python train.py --image_size=64 --rotation_deg=5 --encoder_activation="relu6" --encoder_kernel_size=7 --decoder_qk_norm=true --decoder_parallel_block=false --muon_scale="match_rms_adamw" --lr=0.002 --adamw_lr_other_params=0.0019 --lr_schedule="constant" --weight_decay=0.2
Rows from block 10 of the image encoder, named by matrix and row number. Each number is 500 + 50 x the weight over its row's rms, rounded and kept within 0 to 999. All counts start at 0. Numbers have three digits each. After the name is the row's rms in percent of the matrix's.
# dw: depthwise 7x7 conv (encoder.blocks.10.dw.weight, 128x1x7x7, trained with AdamW), a 7x7 kernel
dw.0 104:492518432467415521498473518457422393489469457484541488480418411542553556617572432416523503535535569440468563496481479515530479563528489444500548468
dw.1 094:507501468512511554588510448432420497427500414456413465375409438447452490515497463487423432474432436480518537481485457505453505536456417474507481480
dw.2 152:510508463477464484481558478497486469448503501444465559532444449454424510669572465440450428494490473452533513533446374442490576519554496478522534552
dw.3 092:455484516510479497513434481503527558545580497471515591592560543450480524602617557544438493566612570571494464490491494560512538513452470474539504444
dw.4 090:538593587523485545557523453481416417517538480416393451485508412426475473439464443483415492488478436416529462489547552488466552486536486471463471496
dw.5 102:458482478468427411453480495446505464478420524500514585530455492535540596672602519548492533528519528514537503461442429503509505466478433433475515511
dw.6 093:487561518519501501449554487479494416425470467549530528465488439485510599633580505419478459498532555495503426413432424490477468444440534468519437451
dw.7 132:543514492505444521526493467453506413519536473485528607499455481470511585697560480468419432470552497513490500493498432442484512563495507438533543537
dw.8 099:427469407451392461457466471399423433444467505428513514509475413547500505561504416429506443434465482433465481519436463498555520518486432506515531524
dw.9 098:472482481457454416410539519494487475516503567606599630559447487468514588575502517495506561575509516475453483506502473475438413543546564514506467508
dw.10 102:505499488509527529520502442444455431471484450429477473445491467522497603649588513500518514610645583506518477490542461451466513517512485458476484506
dw.11 118:502517433478444495496471519492548499507497426467514612576503482518509562676604499473482446494570479441472513461420506468452475549483433451464448495
dw.12 085:500432443474477442451505463431470455502548453444374486418470512450457437438510466433498485396457426401445510535425505451505513474461451517470472544
dw.13 101:479523456480449510520462503478417391429537422438425425447465453424445532632550521471481465510519500470580551494434478459514550503509465450448528546
dw.14 111:529542532498477521503509529491512473463507527510574602511490499549522648654522456459506452562598488408511475471508491467484478424436439467457487479
dw.15 097:503515524490457447488465519579561474457481468492596579502439455449532595636513481450462503564600545508494407470517523526482526428437449540501448489
dw.16 104:489512482493532537498518441488519486442501491435505583477473494541519634701599509560494483520547508477519483462436443430466471479513449489462476491
dw.17 099:472480467492484500496542473430462539457530455458492553538525482455507567583567501430508571593622543455450496537527506449480443532472424476480405382
dw.18 100:515447423414493464534536521499424453474539529473555569472463505522468611662551484456520518594584550463448479494517486514498522438491564508513543503
dw.19 090:533457508504557573532472435490535550519509460460464528557546501520484548675581534420520483487580585486483541469421514433480510455469442431467507522
dw.20 094:520528451483519453474477474466531507491486523439476578587543515492435543651615519492531474576533583523482503457448494416459518528448453472416433479
dw.21 092:489527515478471489540407446521495493520507396449460514502409444477486452481462382478498447483475413426464485479470466379436500480436486436454518596
dw.22 091:527451504515467557466432496465534493483480457454471493473526489470495574618630534539511518611578571505550448515445421461512520471409435464481439497
dw.23 098:477408404510460486518499397454457457559557475458452436452482568513452422488420487535421478447498460407480413486514515444441441512469459561498503460
dw.24 135:465483480517441474451474471461525404426472449376407541416440482527390400585524519508544483464548474490537533452445520456473494562506465483496517534
dw.25 092:496522503502512560525538531579516556532537489487589572488472512414425547606501442427443490556609529453433451506504580512514452492500484553437416460
dw.26 112:554530491484487463417554437407483463429465511472426505495440468465456474576533461441482426425434429451434515452434471474466517561511514476387437474
dw.27 084:500496505520409492479515495453422440340491471400425457409405513493446538533505435496534482458485460497464534469467488505488481504490461439483438398
dw.28 093:450456580566554538438479484465499481514461473448466485498460463490498556578582523474550475483547606496574528429429520578569557484495426421470535593
dw.29 084:514528521528511520459427456511489479479476512459499560483497422494529594649568536470494511558618546481463494482530576449426399564510560523482454467
dw.30 095:479555480501450523511449473461436502487440451451395480445446440461416404547483445458496448397463394430523510479474458432509524544589529511476521484
dw.31 106:567514502540577582547499448432477461492532491478462437443501505468473401403484464479473445433368400466464479449454444480518538496516436448494492555
dw.32 112:457450463576498496561411415479558533501515461490500610567490507544484542656581523497561496504570573519498525492462541521447480481417537497501510553
dw.33 088:451520495475438430399499505424435429429443464452483468446408500463471480448458450437464458476471464429426538525450375491486483522543500442448528467
dw.34 113:492512471425434447487531453444441404386464507441488525512450503500458541663593540526513478528599547537554539519504466475511541490491476473467514539
dw.35 094:484484496463491498454446442434508462526448429447470479447520481403407495522531458517461498520510495487411518544599413426531473599624538440516524471
dw.36 085:444472482472449432508396406443426447441466393429456441430395523516470472459451451472495494520461446428498469451522528493531589516510530479533527503
dw.37 114:539541478478522542538541498465503503489440502445472584542462432465449537671604562564436486492528507460406526514449492481460443565494505520516464426
dw.38 090:474474540562533512530549516570536533485505446484533547566508460430379509661524515523442473473571535481451423420477487503489523459400504467492455462
dw.39 090:502513510543490542578466484480518548536629440422472559546535555430510598622537515514442457521567490455456478488517566426492476460503461513445458432
dw.40 096:555522511439409406497552564494493505450496533537587548519510468517563592641548492481505533579633549471510495510554541485518532502502474528531520542
dw.41 091:514575533511561550508537544514500539503492523538542583555439501511508559721629471482481468495553492483502551538526471544471485527536506498495534498
dw.42 103:554506419386429456496496516481449506533536512438438550555521510437384516582500560503417413468538496473507421451481489481544569434484502477476532569
dw.43 097:556451446449470476500464422513515529467507451464551564573483451514523558666595537527491552536639544450469505460490511484478430508501458484495501525
dw.44 096:453480418387477511471472454462402465500469399493482481446418499461509498555537442407531513501575490460484548553529523474487437463428421467408463497
dw.45 096:486463502495499508459464457438366423424532496408448415358402521498481460462445441533512495451507484478448514507476456484518533561499438453516503535
dw.46 106:538504521498498490484497462489558544450514453448494586585536473456438497679662491510493416506588532498463455509520512484515526501514490482474550485
dw.47 082:430384527501533466489426412472442461440470429496512492525447454540553549517538521509470535474488404499507432499516480430401517453450527456439416416
dw.48 089:422459459496513521502444402419437437441483434479409501495461489495425437449518512414528455432431467395472433505463439478448463490438501488468461524
dw.49 096:417504470445488506446485468496534538543488467520523638524569509521495613660587519472526541560570532526457451551507526496465465507497557548485493491
dw.50 087:424477492413500532448434486496490488465495424485471479500409469467512470506466377472441542430541498418528445495484408461445502469482424417391478470
dw.51 085:508487454469549476481498477494562552511469496561566520559518548516564584635577544491553567604552543481497550587564530497465523554571478474491564547
dw.52 095:503499512522477511412505519506511510516465530496584578541547442518570576667580509492466494469556512516513409424484469494494475451412435493483453425
dw.53 092:546512464463481471482525490502507484529515502479524651553492477485507596699551514493435507547623531513456490448477546513515494491445485501482484522
dw.54 103:543506475501490489539455441483431404441494446471449476424438520475483539561523464508544482492520445433531516433421486443503590488412421439513534631
dw.55 086:505479556514567497534500519467463531425438479461458508534443480511506522634627568492452485502627560565493517515518527564550517569576527533540531541
dw.56 088:515473481464524517490513461503525490554527565547543549571579539560551579648607499441444513535599570509528517482546534551524513485449471463522437441
dw.57 078:505523464545501453462480550510512497470420548516542528553452470553539590609581524453491586590524546499438487599603493515475427547525579495493534510
dw.58 111:501499481459487508534473433434460494441515411402498563532506522489513556703616539470453445469523462438492521494503517436472485505523532503517509528
dw.59 097:488444527493515452491453479497467477471512487524555500455482496525527642581610528560598585611552534507563572529521480468507532498515456429434461475
dw.60 100:497511531506493467502502466555566523439469497486555598546475483534554574662630514432486463467549519456429523463425491504502462541465483458496452434
dw.61 093:544492475512477518478566499502446445516487429415430473463450436377447502591522434436457394473487494402438489486472462492476531479432450426511493456
dw.62 096:569571476429484509504504534510451458471443418378465502450454406471474501546544415440412433459500520498425467513467471533488425444490442482491414495
dw.63 101:439499495506475447463480466481589519500490437510552613518472484511564637636557423451490488561567464401507527458466548486477459489495498524492479483
dw.64 098:494530537513507482486491464471503465475499519460498518506471466491484614748596483534551480561607501490485484529535502478508489478492509523490470540
dw.65 122:475536506504501448488464441510495431509515513455501498398383442494478628685553498534419443519539494514538504483476513466509499520457457534470465509
dw.66 100:477490501444448483481510530553499519524461453516575616550497459444486612662598468482487512535583498504468472441472477451461503479441449442474476483
dw.67 080:459473476453513488479499458518455467475522519486579572482450442506564618607560531501580544595561580551547491463546513565511526446438504515547490588
dw.68 109:496473516482458472505493503520487507476497480426532550527452474418438561725592518451483477485580507430470512485447431454522509485524511459477481477
dw.69 116:507464534544478463526516483494529449440531513509524579519479521508527498626541459567504486443465429395516502456433521494474501558523541627582588597
dw.70 135:523466461457468514530503430484471506476544447481476600564499468500498535674596453457470482476556499458447531502461478436481541592571516456455509580
dw.71 074:487494537467406495452476505481458418504494452407499516509400484407464529630537497475474510552611571504489534518561528564554413511515482521559540490
dw.72 106:564613536496513476482582598499490507478458515467465420408430428509460534579503466460450435519564514400429446472516528505491450475434474436474523476
dw.73 093:430416500472578586545498474524545556523525525449496602551494434507497555595517477408502525519556549454470508488519486427436434471531457473454424409
dw.74 110:472514468430499466499469442453402441490500399434451493520475526478545547655575520525550541570587532477495545500470463458479498588570513475509522547
dw.75 095:480449439515507504487512523472433441470429506423514537552479503492486599631630532555500519547549511466436566514494463423474483579531494426447454521
dw.76 109:507538451479464486549535439450481455508554513476390473434451536541467493565481493569437434437465427453544490523428513442527614583563518518535565568
dw.77 103:522548494514490367484540468519578443459447470488549561505456456471523603627579482447456448542560525489450510466455478476462482528443452485479409459
dw.78 108:557540545520491491521676554532499488490532546483465502468448483578544547544449423499536531508497451452485588528458460491390476534468415458470464429
dw.79 100:491520471450440463506515455483461393397537479422476500434413538427403515560504511564427452473489447490568403449484546478544534455464524485432492513
dw.80 093:496529530572525536549555510492555578519567534511543501590489560606545543605495497561565575561559494512537565563531507478451514538524482453433432432
dw.81 109:517507498468545505479476423451482416431440479405482508438424387459475572621555492452486449516536463463481440437454480414469534462475533536538534510
dw.82 091:563497466490473446516510457458475421423468471447482492450469517467496574644557539467556524580668530518486552538536557553466476472517498505527486504
dw.83 091:556511492437477527466602537420493465549519511401439439496557536508496481488497532494516560537509436511485515478454406380486469484459454420386463426
dw.84 094:526603575570546562602550581536535489478509489513563548486483475490505571536492481388499451494540490486448471477430494480448423422456430467429469447
dw.85 092:488510460467472487459475466435402435416449490442489433481483527459484479540470458568408481518464418465581447404391531524488542493526515569539560562
dw.86 094:493484532479428406475516541510520425420477533509572554472471451562581590650560463461525558581581500514537505529527510503526523519443443540499502480
dw.87 101:589571502456437449473590557442464468438443497460434409461450438481444455556551482429439420421501492403502516503479490459496473566516513496503500439
dw.88 084:517477516496505453467474476464515523500526461441464602500480464472468570681628488432466419560568566453523514479527571464524473513508513510513546490
dw.89 102:456492468437453458497428476425470511480453508498562510512532509501579565609535484456438442466438408448445485489472391433500465533502389446470479448
dw.90 112:472492420452473437421470498407559442471557474466461566507471537470393468625405441516509458435564453427485472483507537481495539468470465550489472533
dw.91 133:535474459462424430531522447437489494453519491503509621553495562473439558666544467484442432439509466435464527514456516436449508550516509558526521505
dw.92 107:502472448438456465472458446471429444427415497503515472476425487476503589607603539442501489490486487481452465495455448526476532556553577589513559586
dw.93 100:490476428489435440451438534525528525464459460526569600537479473497483591625575469455436457549563515499473427509465461510483526466478393447432511476
dw.94 110:500460450499471485506484507516554523481526507462534626534496482519519587713598515447470480537588523502433501498487536529511472519469466538542516537
dw.95 086:484533519485447468487469446479458427412508449494537559512495487519497592667587531547509486477565546530556477452454456460417556494434465463435472514
dw.96 093:491494463429468473490447399406476454454516470385438446417439497421466430493483395513507466460464486495551485500501420500496549531562462447514511580
dw.97 095:508501437494503536540452460464425468469446521517475450453451497531469528447416482469542513545524419410505543488523492549421514594616564557590552579
dw.98 103:600555485425488569582525492483449413508577496493492464455489534487519563620498489558544588605588537469463503562556520499513540531533542546472490495
dw.99 093:491526536533534478521475512526557468431418518488534582563495424496535600657587485498440494545573590485447444450462515554501454492468472485465476485
dw.100 105:486498499518492535511450446476516458502501449445560600517483512450543554672619554508480482479496466453501523496423425479476449548525473453414466437
dw.101 092:465475463549503450509503387461524490472432491442495535461413458477471538606552439463432389453493511435502417485442407464451520508489526470468422533
dw.102 116:577530500484499475527508505468435439433494462444521497488458503459474543602510474528411456468468472406453418454431426394426496549573499476548565557
dw.103 100:554519510477457449476497475490549517455519470445551585545515481512509627707594494451483494548557514499457504497498524410480454518476510481502492479
dw.104 084:578543587490438408530536578584526535508533534536626561570531531513466552560571535493487440473459459507521484493497424454515534515452450484416484550
dw.105 113:496581501535547569527541463457493459518479488440387413394435465502424492588547417467443399439543478448525528498465471479501540545563510515496497471
dw.106 102:525520469469515476519463448481465505489442508496511555515469463469566656698612542457460482489558537487441490480500480486494471526472464462535506480
dw.107 106:523468418466499462487574491510508494475497524496525612542500487518478595722586536512481488547575476456443494514448471494490476478457499491498507515
dw.108 097:537551500509502473500512517496520476447486490458495560527452482484508520677690572525465446481572588479475484482539536572491466493478461494497512486
dw.109 095:578553529541424448485582528457510444446450526528558587515454476536520617667546487491472493508586467467462525513544485465486472498493536516458450522
dw.110 093:517455495445445475562491451466459547484502454544548601588487430506553592667589508464505477521547514469449447480507471487491440520521523450472442468
dw.111 080:487459500577547567528500505538562599527541476462517558575557453497546539655617522539544499523566568539493469499535518514510506421510531432523522475
dw.112 098:477470460532452470480486467454523473511511440521563611530538527526500560687592463464460506543582542450480464505505573489467458431453473474479467461
dw.113 090:517528456456496522560560475458471441422537501462492510442433480520502466495444418447512404424458530484470554503369505499456455650539455454486515498
dw.114 109:493463529457503531528474425484473458515515448463498569571535536466489590691603489512500489544584524481433499467484455482463420441458455496489475509
dw.115 092:401511461508510562458506419553568584500470485484560630523504471447527581614530454483512487494599492462429451467472543492497466478464468461451522443
dw.116 106:514460484430436455501435475437440452404473426402459521438412520460474523573517439487545465476512534416456559522499522484471476595547567565497448474
dw.117 105:513531479489467421513520461437525505472477494485543607520474493484460595700600522477443396503545524512498473442442517511517464537511480522494503490
dw.118 120:505499505483478545553469461449475474450439431400521538490421482433469567636562461474451424488534465433475477386447463474433454535494468477477452482
dw.119 105:550533529461487547502641582459479440456506563501484468470468493455417502586492395421472414473462444420466449515524441483480502523532546519545566494
dw.120 093:489406472471515546588519439476535520515533575573527572572543567550568591576551547530477544535505558482381443471477546514432455505467481522528520470
dw.121 104:446492456465506477553499504495499464471435438429481543548507471462525630689599473473526492519606523478465461445509475471501500521516499523529509557
dw.122 097:470474484476441507525527486444431415429494497451486559499441489415398462565489484455548446472449425456540605516445367475450494564500464490472495492
dw.123 092:531534500570437465518439492493484461489500462414474506433494492591613570633569538514537466481454455471479552515427459484439542584483474480482441437
dw.124 083:456492482545555537585469507471498504518476515470445570534486450470440508649634550426452493528592537510438460444553578512505507480484451519522442491
dw.125 092:538533525545539463494540442499482476510489471460538588533490471496548598672612477483532515572628535535494531542542580533510471497502501496510467480
dw.126 101:528511495598513559534495513505535575554544456490515593603569523472514560605544544534508513469516514462441493416415424423469469497456438438487495557
dw.127 107:563529495496465487438548469488483500471483486455518593508454411512521572668605519459416445469579519479525480410469526524513465480512540534546456466