Weights of a small image captioner.
Model: 9.91M parameters, 64-pixel images, encoder norm batchnorm, decoder activation swiglu.
Rows from block 7 of the image encoder of a small image captioner, named by matrix and row number. Each number is 50 + 12 x the weight over its row's rms, rounded and kept within 0 to 99. All counts start at 0.
After each channel's rows are labels from the 100 images, of 14976, where the channel reaches its highest value: "colour at peak" is the nearest of a few named colours to the mean colour under the peak. Only what is clearly more common there than usual is listed. The data: regions of photos with short descriptions (Visual Genome).
# pw: pointwise conv (encoder.blocks.7.pw.weight, 128x128x1x1), inputs 64-127

pw.24:49 26 48 36 49 49 40 27 50 43 48 29 45 51 44 42 45 55 44 64 45 54 71 28 41 57 46 49 29 58 53 59 49 32 45 70 39 55 49 45 48 42 55 41 42 46 30 51 46 45 39 43 53 38 66 34 43 71 37 40 53 47 39 41
colour at peak: black

pw.48:50 52 51 51 58 65 33 53 49 31 64 21 46 55 35 38 70 70 51 62 38 42 45 56 33 61 53 44 52 54 55 44 77 12 52 68 75 57 30 50 30 39 45 48 60 36 35 49 53 53 62 50 42 44 50 58 63 40 53 54 68 47 52 40
colour at peak: black

pw.112:42 57 63 62 62 45 32 64 47 58 52 52 73 40 63 54 38 61 38 60 29 29 54 60 77 64 50 31 51 59 39 44 45 41 44 37 61 53 32 69 64 54 57 53 68 38 56 60 43 57 48 31 72 52 50 69 56 76 36 51 49 33 40 39
colour at peak: cyan

pw.22:38 38 50 64 31 73 53 35 50 70 33 48 53 52 51 62 53 89 39 68 46 66 53 53 41 27 34 52 59 29 56 52 51 34 44 65 54 54 43 42 72 42 45 49 43 46 46 42 43 42 57 48 33 68 23 31 51 63 41 45 56 52 68 50
colour at peak: black

pw.57:65 57 22 48 29 51 39 45 42 65 51 64 41 37 58 26 50 60 55 55 51 43 45 48 51 59 55 45 46 44 54 32 49 48 43 49 60 57 35 29 28 39 34 39 41 39 68 41 43 81 32 75 54 35 59 32 39 56 51 55 48 56 56 47
colour at peak: orange

pw.65:43 74 67 59 62 31 45 49 48 29 49 46 49 47 29 75 57 47 42 36 53 29 47 45 31 46 67 61 45 51 62 53 55 42 39 52 40 50 58 49 50 66 70 55 25 46 68 34 66 63 30 32 55 37 42 41 49 43 57 59 35 59 52 54
colour at peak: green

pw.117:50 59 49 47 46 53 52 74 52 63 43 23 46 53 52 45 60 50 55 57 69 76 40 48 54 46 51 58 40 55 60 50 27 59 62 66 52 22 45 28 64 39 62 57 48 57 59 23 47 54 53 48 60 41 45 39 52 42 74 48 64 37 36 48
colour at peak: black

pw.23:42 42 44 37 54 82 67 48 72 52 44 39 46 47 49 57 58 69 43 60 41 28 39 39 65 60 72 58 63 46 38 49 61 45 50 41 52 41 60 52 33 50 76 43 46 58 54 58 64 61 50 38 67 45 46 63 42 27 45 59 49 56 51 33
colour at peak: grey

pw.89:52 37 39 33 45 64 64 53 52 32 35 64 29 52 60 25 56 43 59 57 46 50 50 37 41 48 60 53 44 58 42 48 70 54 72 52 29 58 33 37 45 69 55 47 59 45 48 35 41 37 46 45 52 43 60 48 45 70 26 47 76 39 56 51
colour at peak: black

pw.78:55 44 55 46 38 59 36 63 36 52 49 65 45 32 49 53 59 47 67 46 59 50 39 59 46 41 51 25 76 58 62 51 45 56 39 15 44 38 58 59 50 39 41 48 58 49 41 60 41 43 45 37 46 69 53 73 37 68 61 76 56 79 47 28
colour at peak: grey

pw.42:38 47 35 39 32 50 57 63 50 46 47 66 60 44 54 43 46 45 37 69 39 38 61 45 55 69 29 63 43 51 29 56 36 34 40 25 50 34 47 43 37 43 44 57 63 50 47 38 60 21 32 44 47 50 51 68 53 41 41 57 40 53 45 61
colour at peak: white

pw.95:68 48 35 51 60 46 42 61 23 51 37 56 39 52 40 57 41 51 66 64 53 38 39 60 40 24 49 41 48 38 53 28 26 67 80 52 67 51 45 67 63 57 60 61 45 56 75 65 69 60 45 59 54 54 45 44 38 38 48 80 37 52 56 62
colour at peak: brown

pw.49:59 51 54 44 36 52 63 53 49 69 41 62 41 56 69 65 33 50 33 59 52 45 28 54 48 64 79 52 50 38 59 50 42 25 61 44 67 39 22 59 51 57 81 49 34 38 50 52 43 52 47 42 55 44 45 41 52 47 53 61 47 57 62 48
colour at peak: grey

pw.58:70 48 55 54 45 38 37 46 60 52 50 51 46 48 62 60 44 47 55 46 62 49 46 46 42 80 25 33 45 43 51 40 47 34 64 33 55 52 54 50 39 68 40 59 44 64 46 77 41 58 48 61 56 62 37 39 45 49 52 55 49 55 60 69
colour at peak: orange

pw.21:36 45 36 65 68 58 55 61 63 47 39 42 31 33 61 56 72 50 48 64 32 33 49 55 68 52 63 49 63 64 36 51 48 49 39 40 44 54 37 49 62 50 54 66 54 43 46 73 42 66 54 63 55 37 52 49 43 70 56 49 48 62 57 47
colour at peak: orange

pw.124:54 55 32 46 47 56 54 62 41 65 52 44 59 52 41 35 35 51 60 50 48 48 65 66 54 46 41 31 58 54 26 48 51 29 66 33 38 59 57 54 57 29 38 45 44 48 35 34 52 68 57 51 66 62 63 64 60 71 70 53 40 36 40 69
colour at peak: cyan

pw.20:17 53 54 61 49 68 63 62 59 72 56 41 69 49 55 35 30 52 54 47 24 62 56 53 44 52 68 56 37 36 44 57 62 51 56 36 59 54 43 35 47 36 69 62 58 34 56 56 55 60 23 48 26 43 41 43 35 46 77 41 43 52 52 77
colour at peak: white

pw.84:42 46 70 51 41 35 37 34 41 64 38 68 45 57 52 69 38 56 41 39 48 45 66 44 30 47 46 55 43 35 68 41 52 47 62 69 56 51 49 66 37 48 43 39 52 53 40 38 53 50 47 40 56 42 78 55 39 28 49 25 66 39 46 49
colour at peak: black

pw.73:35 42 49 42 42 41 51 68 43 37 53 47 28 50 51 50 32 64 78 55 41 61 62 64 39 59 60 59 66 62 52 45 54 56 56 60 41 41 15 50 35 71 52 40 47 52 47 47 35 38 33 44 62 47 58 63 45 29 68 60 38 44 47 32
colour at peak: grey

pw.104:23 53 37 41 36 32 57 28 23 46 57 22 38 50 45 63 38 47 36 50 45 40 72 45 39 55 59 47 45 44 66 59 68 38 60 63 46 45 59 50 49 38 45 30 42 46 69 57 46 52 51 34 44 45 58 57 50 49 47 60 53 48 40 43
colour at peak: black

pw.121:54 65 33 43 47 44 55 62 59 46 53 44 60 36 65 52 57 63 57 45 28 59 69 50 35 43 58 43 56 40 41 43 41 56 49 69 23 62 73 67 52 34 51 50 29 64 49 34 55 37 38 59 54 60 64 41 50 34 52 56 78 62 56 68
colour at peak: black

pw.7:52 50 52 52 65 54 60 51 63 68 48 53 48 61 39 73 52 40 34 51 46 33 59 51 51 53 37 61 47 49 39 48 38 65 46 45 57 51 40 74 51 60 50 36 63 30 65 48 43 31 61 42 34 25 46 48 45 53 36 36 48 60 32 62
colour at peak: grey

pw.3:54 46 30 52 51 45 47 43 52 29 47 27 55 61 49 58 41 64 37 89 51 51 46 59 65 50 34 41 34 62 73 38 42 36 70 44 45 51 56 42 57 56 53 45 32 42 35 37 39 33 37 37 47 57 74 41 53 64 61 38 56 61 45 60
colour at peak: black

pw.19:37 24 47 69 60 27 49 43 45 44 55 33 51 33 46 44 44 38 32 39 50 47 72 30 47 59 31 63 44 71 40 43 31 50 47 41 32 55 45 45 59 31 60 50 34 80 38 52 43 53 37 55 41 49 50 48 50 40 50 44 51 48 49 59
colour at peak: orange

pw.55:63 51 51 58 44 49 42 68 57 52 61 40 49 44 50 42 82 40 39 55 74 55 50 50 57 76 44 38 46 65 31 58 51 46 50 49 42 30 49 41 52 28 71 49 60 48 24 33 54 39 58 58 29 39 40 71 63 41 41 43 42 44 75 52
colour at peak: brown

pw.52:60 47 45 59 37 33 65 50 25 52 47 31 67 63 49 48 50 39 25 43 44 37 61 33 20 49 52 33 44 53 43 37 79 54 50 35 32 43 51 48 58 38 50 57 47 83 51 50 42 45 70 42 50 43 76 42 70 48 44 56 47 64 44 52
colour at peak: brown

pw.60:56 70 47 47 49 49 65 49 53 46 41 47 57 56 60 60 49 66 40 55 55 42 47 67 45 58 40 58 38 45 67 59 52 42 50 51 36 40 37 48 33 38 34 43 39 42 47 62 39 37 25 41 37 61 46 61 50 89 49 64 36 31 50 38
colour at peak: white

pw.16:46 46 29 43 55 58 43 38 68 51 35 46 57 49 48 45 44 65 71 58 47 69 37 53 49 47 54 31 31 36 16 44 47 46 48 40 30 28 60 53 38 60 52 57 40 47 27 28 62 45 55 54 71 36 35 47 43 49 67 53 51 54 75 54
colour at peak: white

pw.125:49 45 58 61 24 59 57 68 56 50 37 54 40 58 40 41 53 47 68 58 46 21 39 32 61 48 46 53 62 60 55 52 53 42 43 41 29 57 40 55 49 53 54 68 61 27 43 60 45 40 42 62 57 43 59 56 42 44 26 46 68 57 37 41
colour at peak: black

pw.102:32 54 63 51 58 43 48 49 61 59 62 44 46 56 41 45 51 55 52 44 46 76 55 65 22 66 42 49 38 48 42 58 66 61 52 52 65 65 66 44 27 46 33 40 14 49 45 57 52 54 39 42 53 31 56 58 38 41 63 17 46 43 65 62
colour at peak: black

pw.4:70 56 58 53 57 42 63 44 56 43 23 34 40 42 57 54 48 47 72 55 38 36 50 46 33 48 46 49 40 43 55 52 48 45 66 66 45 64 61 50 26 56 43 77 46 70 39 63 60 27 43 45 61 43 74 44 46 50 49 52 44 36 38 34
colour at peak: black

pw.32:61 50 44 41 39 65 47 46 62 47 57 34 73 48 55 45 58 60 55 26 36 31 66 51 48 60 49 21 60 37 42 55 47 32 38 33 20 51 35 39 44 70 47 43 74 41 55 73 53 30 45 60 41 52 58 49 33 47 30 55 41 50 49 70
colour at peak: white; pink

pw.63:60 47 53 54 34 77 54 56 37 57 56 56 62 36 58 23 46 61 59 31 48 44 46 46 54 48 36 74 56 53 37 53 45 51 52 46 15 58 60 24 44 46 43 67 46 41 47 60 52 68 39 56 49 62 45 48 30 32 71 52 27 71 33 60
colour at peak: white

pw.91:24 42 57 53 36 58 65 41 58 42 36 67 78 47 47 37 63 37 60 52 62 69 61 44 52 31 32 53 54 57 33 36 56 42 51 46 60 29 67 50 31 60 34 38 62 51 55 67 51 36 53 56 48 40 54 34 39 47 32 42 56 42 31 65
colour at peak: pink

pw.33:50 57 53 54 54 40 44 60 61 57 52 38 70 73 40 49 37 66 33 65 29 46 40 41 59 57 56 47 53 43 60 42 66 52 57 68 52 46 65 25 55 46 36 46 55 52 56 43 43 44 46 36 48 56 46 48 32 43 55 27 79 65 47 49
colour at peak: black

pw.85:47 37 48 44 56 34 72 70 44 50 49 40 42 51 80 29 60 46 44 57 54 65 32 47 47 51 71 46 62 52 51 38 63 53 66 47 44 37 71 44 55 48 67 59 29 13 58 42 53 54 31 38 59 45 53 47 46 48 43 50 56 60 63 71
colour at peak: green

pw.54:36 67 67 49 60 54 56 71 41 51 48 50 49 61 70 52 57 66 70 42 56 33 44 45 67 60 58 31 43 70 59 61 54 43 34 48 41 54 48 47 50 44 26 42 62 54 66 58 54 59 46 80 46 48 46 38 42 34 50 63 34 42 54 45
colour at peak: orange

pw.98:27 58 36 33 43 50 45 51 58 53 41 47 44 41 35 52 38 54 65 63 64 48 38 39 58 59 43 59 64 44 35 56 47 31 70 42 67 56 33 51 58 61 83 55 68 61 35 53 51 42 52 28 24 50 57 47 35 37 56 37 64 52 22 42
colour at peak: grey

pw.5:72 33 41 34 22 64 45 53 45 35 44 34 45 51 50 45 39 44 38 63 42 49 47 33 56 48 20 33 46 44 66 72 40 65 62 61 32 63 49 59 51 65 53 62 48 32 61 47 51 54 59 44 25 53 81 66 68 53 55 52 59 53 42 53
colour at peak: black

pw.96:64 37 34 64 58 38 47 56 57 53 58 37 45 56 42 34 36 66 68 43 36 31 52 49 58 56 61 56 47 46 36 45 44 51 31 47 54 36 48 51 54 44 40 43 45 51 47 37 48 38 53 50 49 66 42 47 43 62 48 30 53 76 36 39
colour at peak: white

pw.47:59 58 48 49 49 55 30 66 31 81 64 52 50 39 21 36 40 52 68 56 52 32 40 42 36 49 42 42 57 24 39 40 35 48 66 47 35 36 43 56 47 43 42 43 48 54 55 69 64 27 69 37 31 43 44 59 46 53 60 47 46 40 52 45
colour at peak: white

pw.72:42 52 51 41 43 65 77 34 50 47 39 62 52 38 35 54 33 20 62 46 59 45 29 51 39 33 65 27 40 63 44 43 31 58 27 38 45 51 47 54 43 37 66 42 53 55 49 44 29 30 40 53 37 45 61 46 54 40 42 65 49 50 32 64
colour at peak: grey

pw.14:63 53 49 61 66 37 65 56 64 52 55 46 26 46 53 55 67 30 27 63 38 62 65 56 55 45 39 49 56 60 39 47 54 65 39 56 50 58 28 40 58 49 49 57 45 61 46 32 34 61 67 79 61 38 29 47 47 49 58 33 65 41 53 32
colour at peak: brown

pw.6:49 31 46 59 33 71 45 17 65 56 63 38 49 72 51 61 48 46 40 56 53 51 46 34 16 58 43 38 55 39 32 42 27 52 26 57 56 50 40 52 52 45 46 45 39 64 47 34 53 50 60 34 38 25 71 56 59 41 46 50 52 33 49 59
colour at peak: brown

pw.2:74 68 45 50 47 43 68 53 48 51 45 64 67 47 48 60 30 60 46 55 27 28 59 49 61 54 57 40 55 45 35 42 42 53 38 49 36 46 32 50 64 61 40 65 56 43 46 40 45 30 40 51 43 76 51 44 58 63 54 58 53 63 42 61
colour at peak: white

pw.118:59 73 38 54 55 53 70 75 64 56 56 30 34 62 47 48 54 73 50 62 54 28 42 40 55 70 42 56 51 52 70 53 57 50 43 30 61 65 71 61 31 48 21 66 57 44 69 76 68 40 44 41 41 57 50 46 68 52 40 59 36 48 46 53
colour at peak: black

pw.82:43 36 56 56 55 81 46 64 51 56 43 52 35 51 49 48 39 54 33 56 55 49 58 31 63 61 65 39 60 50 85 25 35 40 56 50 40 24 47 50 44 59 48 26 55 56 47 36 67 27 57 41 66 40 44 50 41 34 66 33 52 42 48 51
colour at peak: brown

pw.13:42 57 46 38 51 57 59 60 54 58 44 80 40 51 81 49 41 73 59 45 46 52 47 38 44 50 49 41 62 52 48 51 49 43 28 23 46 52 42 55 54 40 64 35 42 27 43 85 33 36 38 45 48 44 23 56 38 59 32 51 46 43 51 51
colour at peak: blue

pw.30:45 70 74 42 47 40 29 40 44 42 47 58 58 47 41 61 33 56 56 43 50 53 59 55 45 34 33 47 33 29 29 48 38 55 59 53 66 44 65 61 53 38 54 22 49 43 53 30 23 46 48 43 56 40 26 48 69 39 66 51 36 45 65 59
colour at peak: white

pw.1:48 44 38 42 56 60 34 69 42 31 36 55 58 49 47 64 66 51 35 49 56 57 52 59 58 52 42 48 36 36 59 53 63 56 41 58 34 48 35 62 49 70 49 66 36 40 60 64 75 43 38 40 69 42 37 40 47 67 53 30 60 63 48 37
colour at peak: black

pw.114:71 68 57 42 65 17 44 54 58 58 51 62 42 32 50 38 54 43 67 63 39 42 37 46 52 47 34 61 32 60 50 54 45 37 30 46 51 76 55 32 61 44 49 41 55 39 42 46 49 49 41 53 53 43 42 28 36 44 68 56 29 45 46 52
colour at peak: pink; white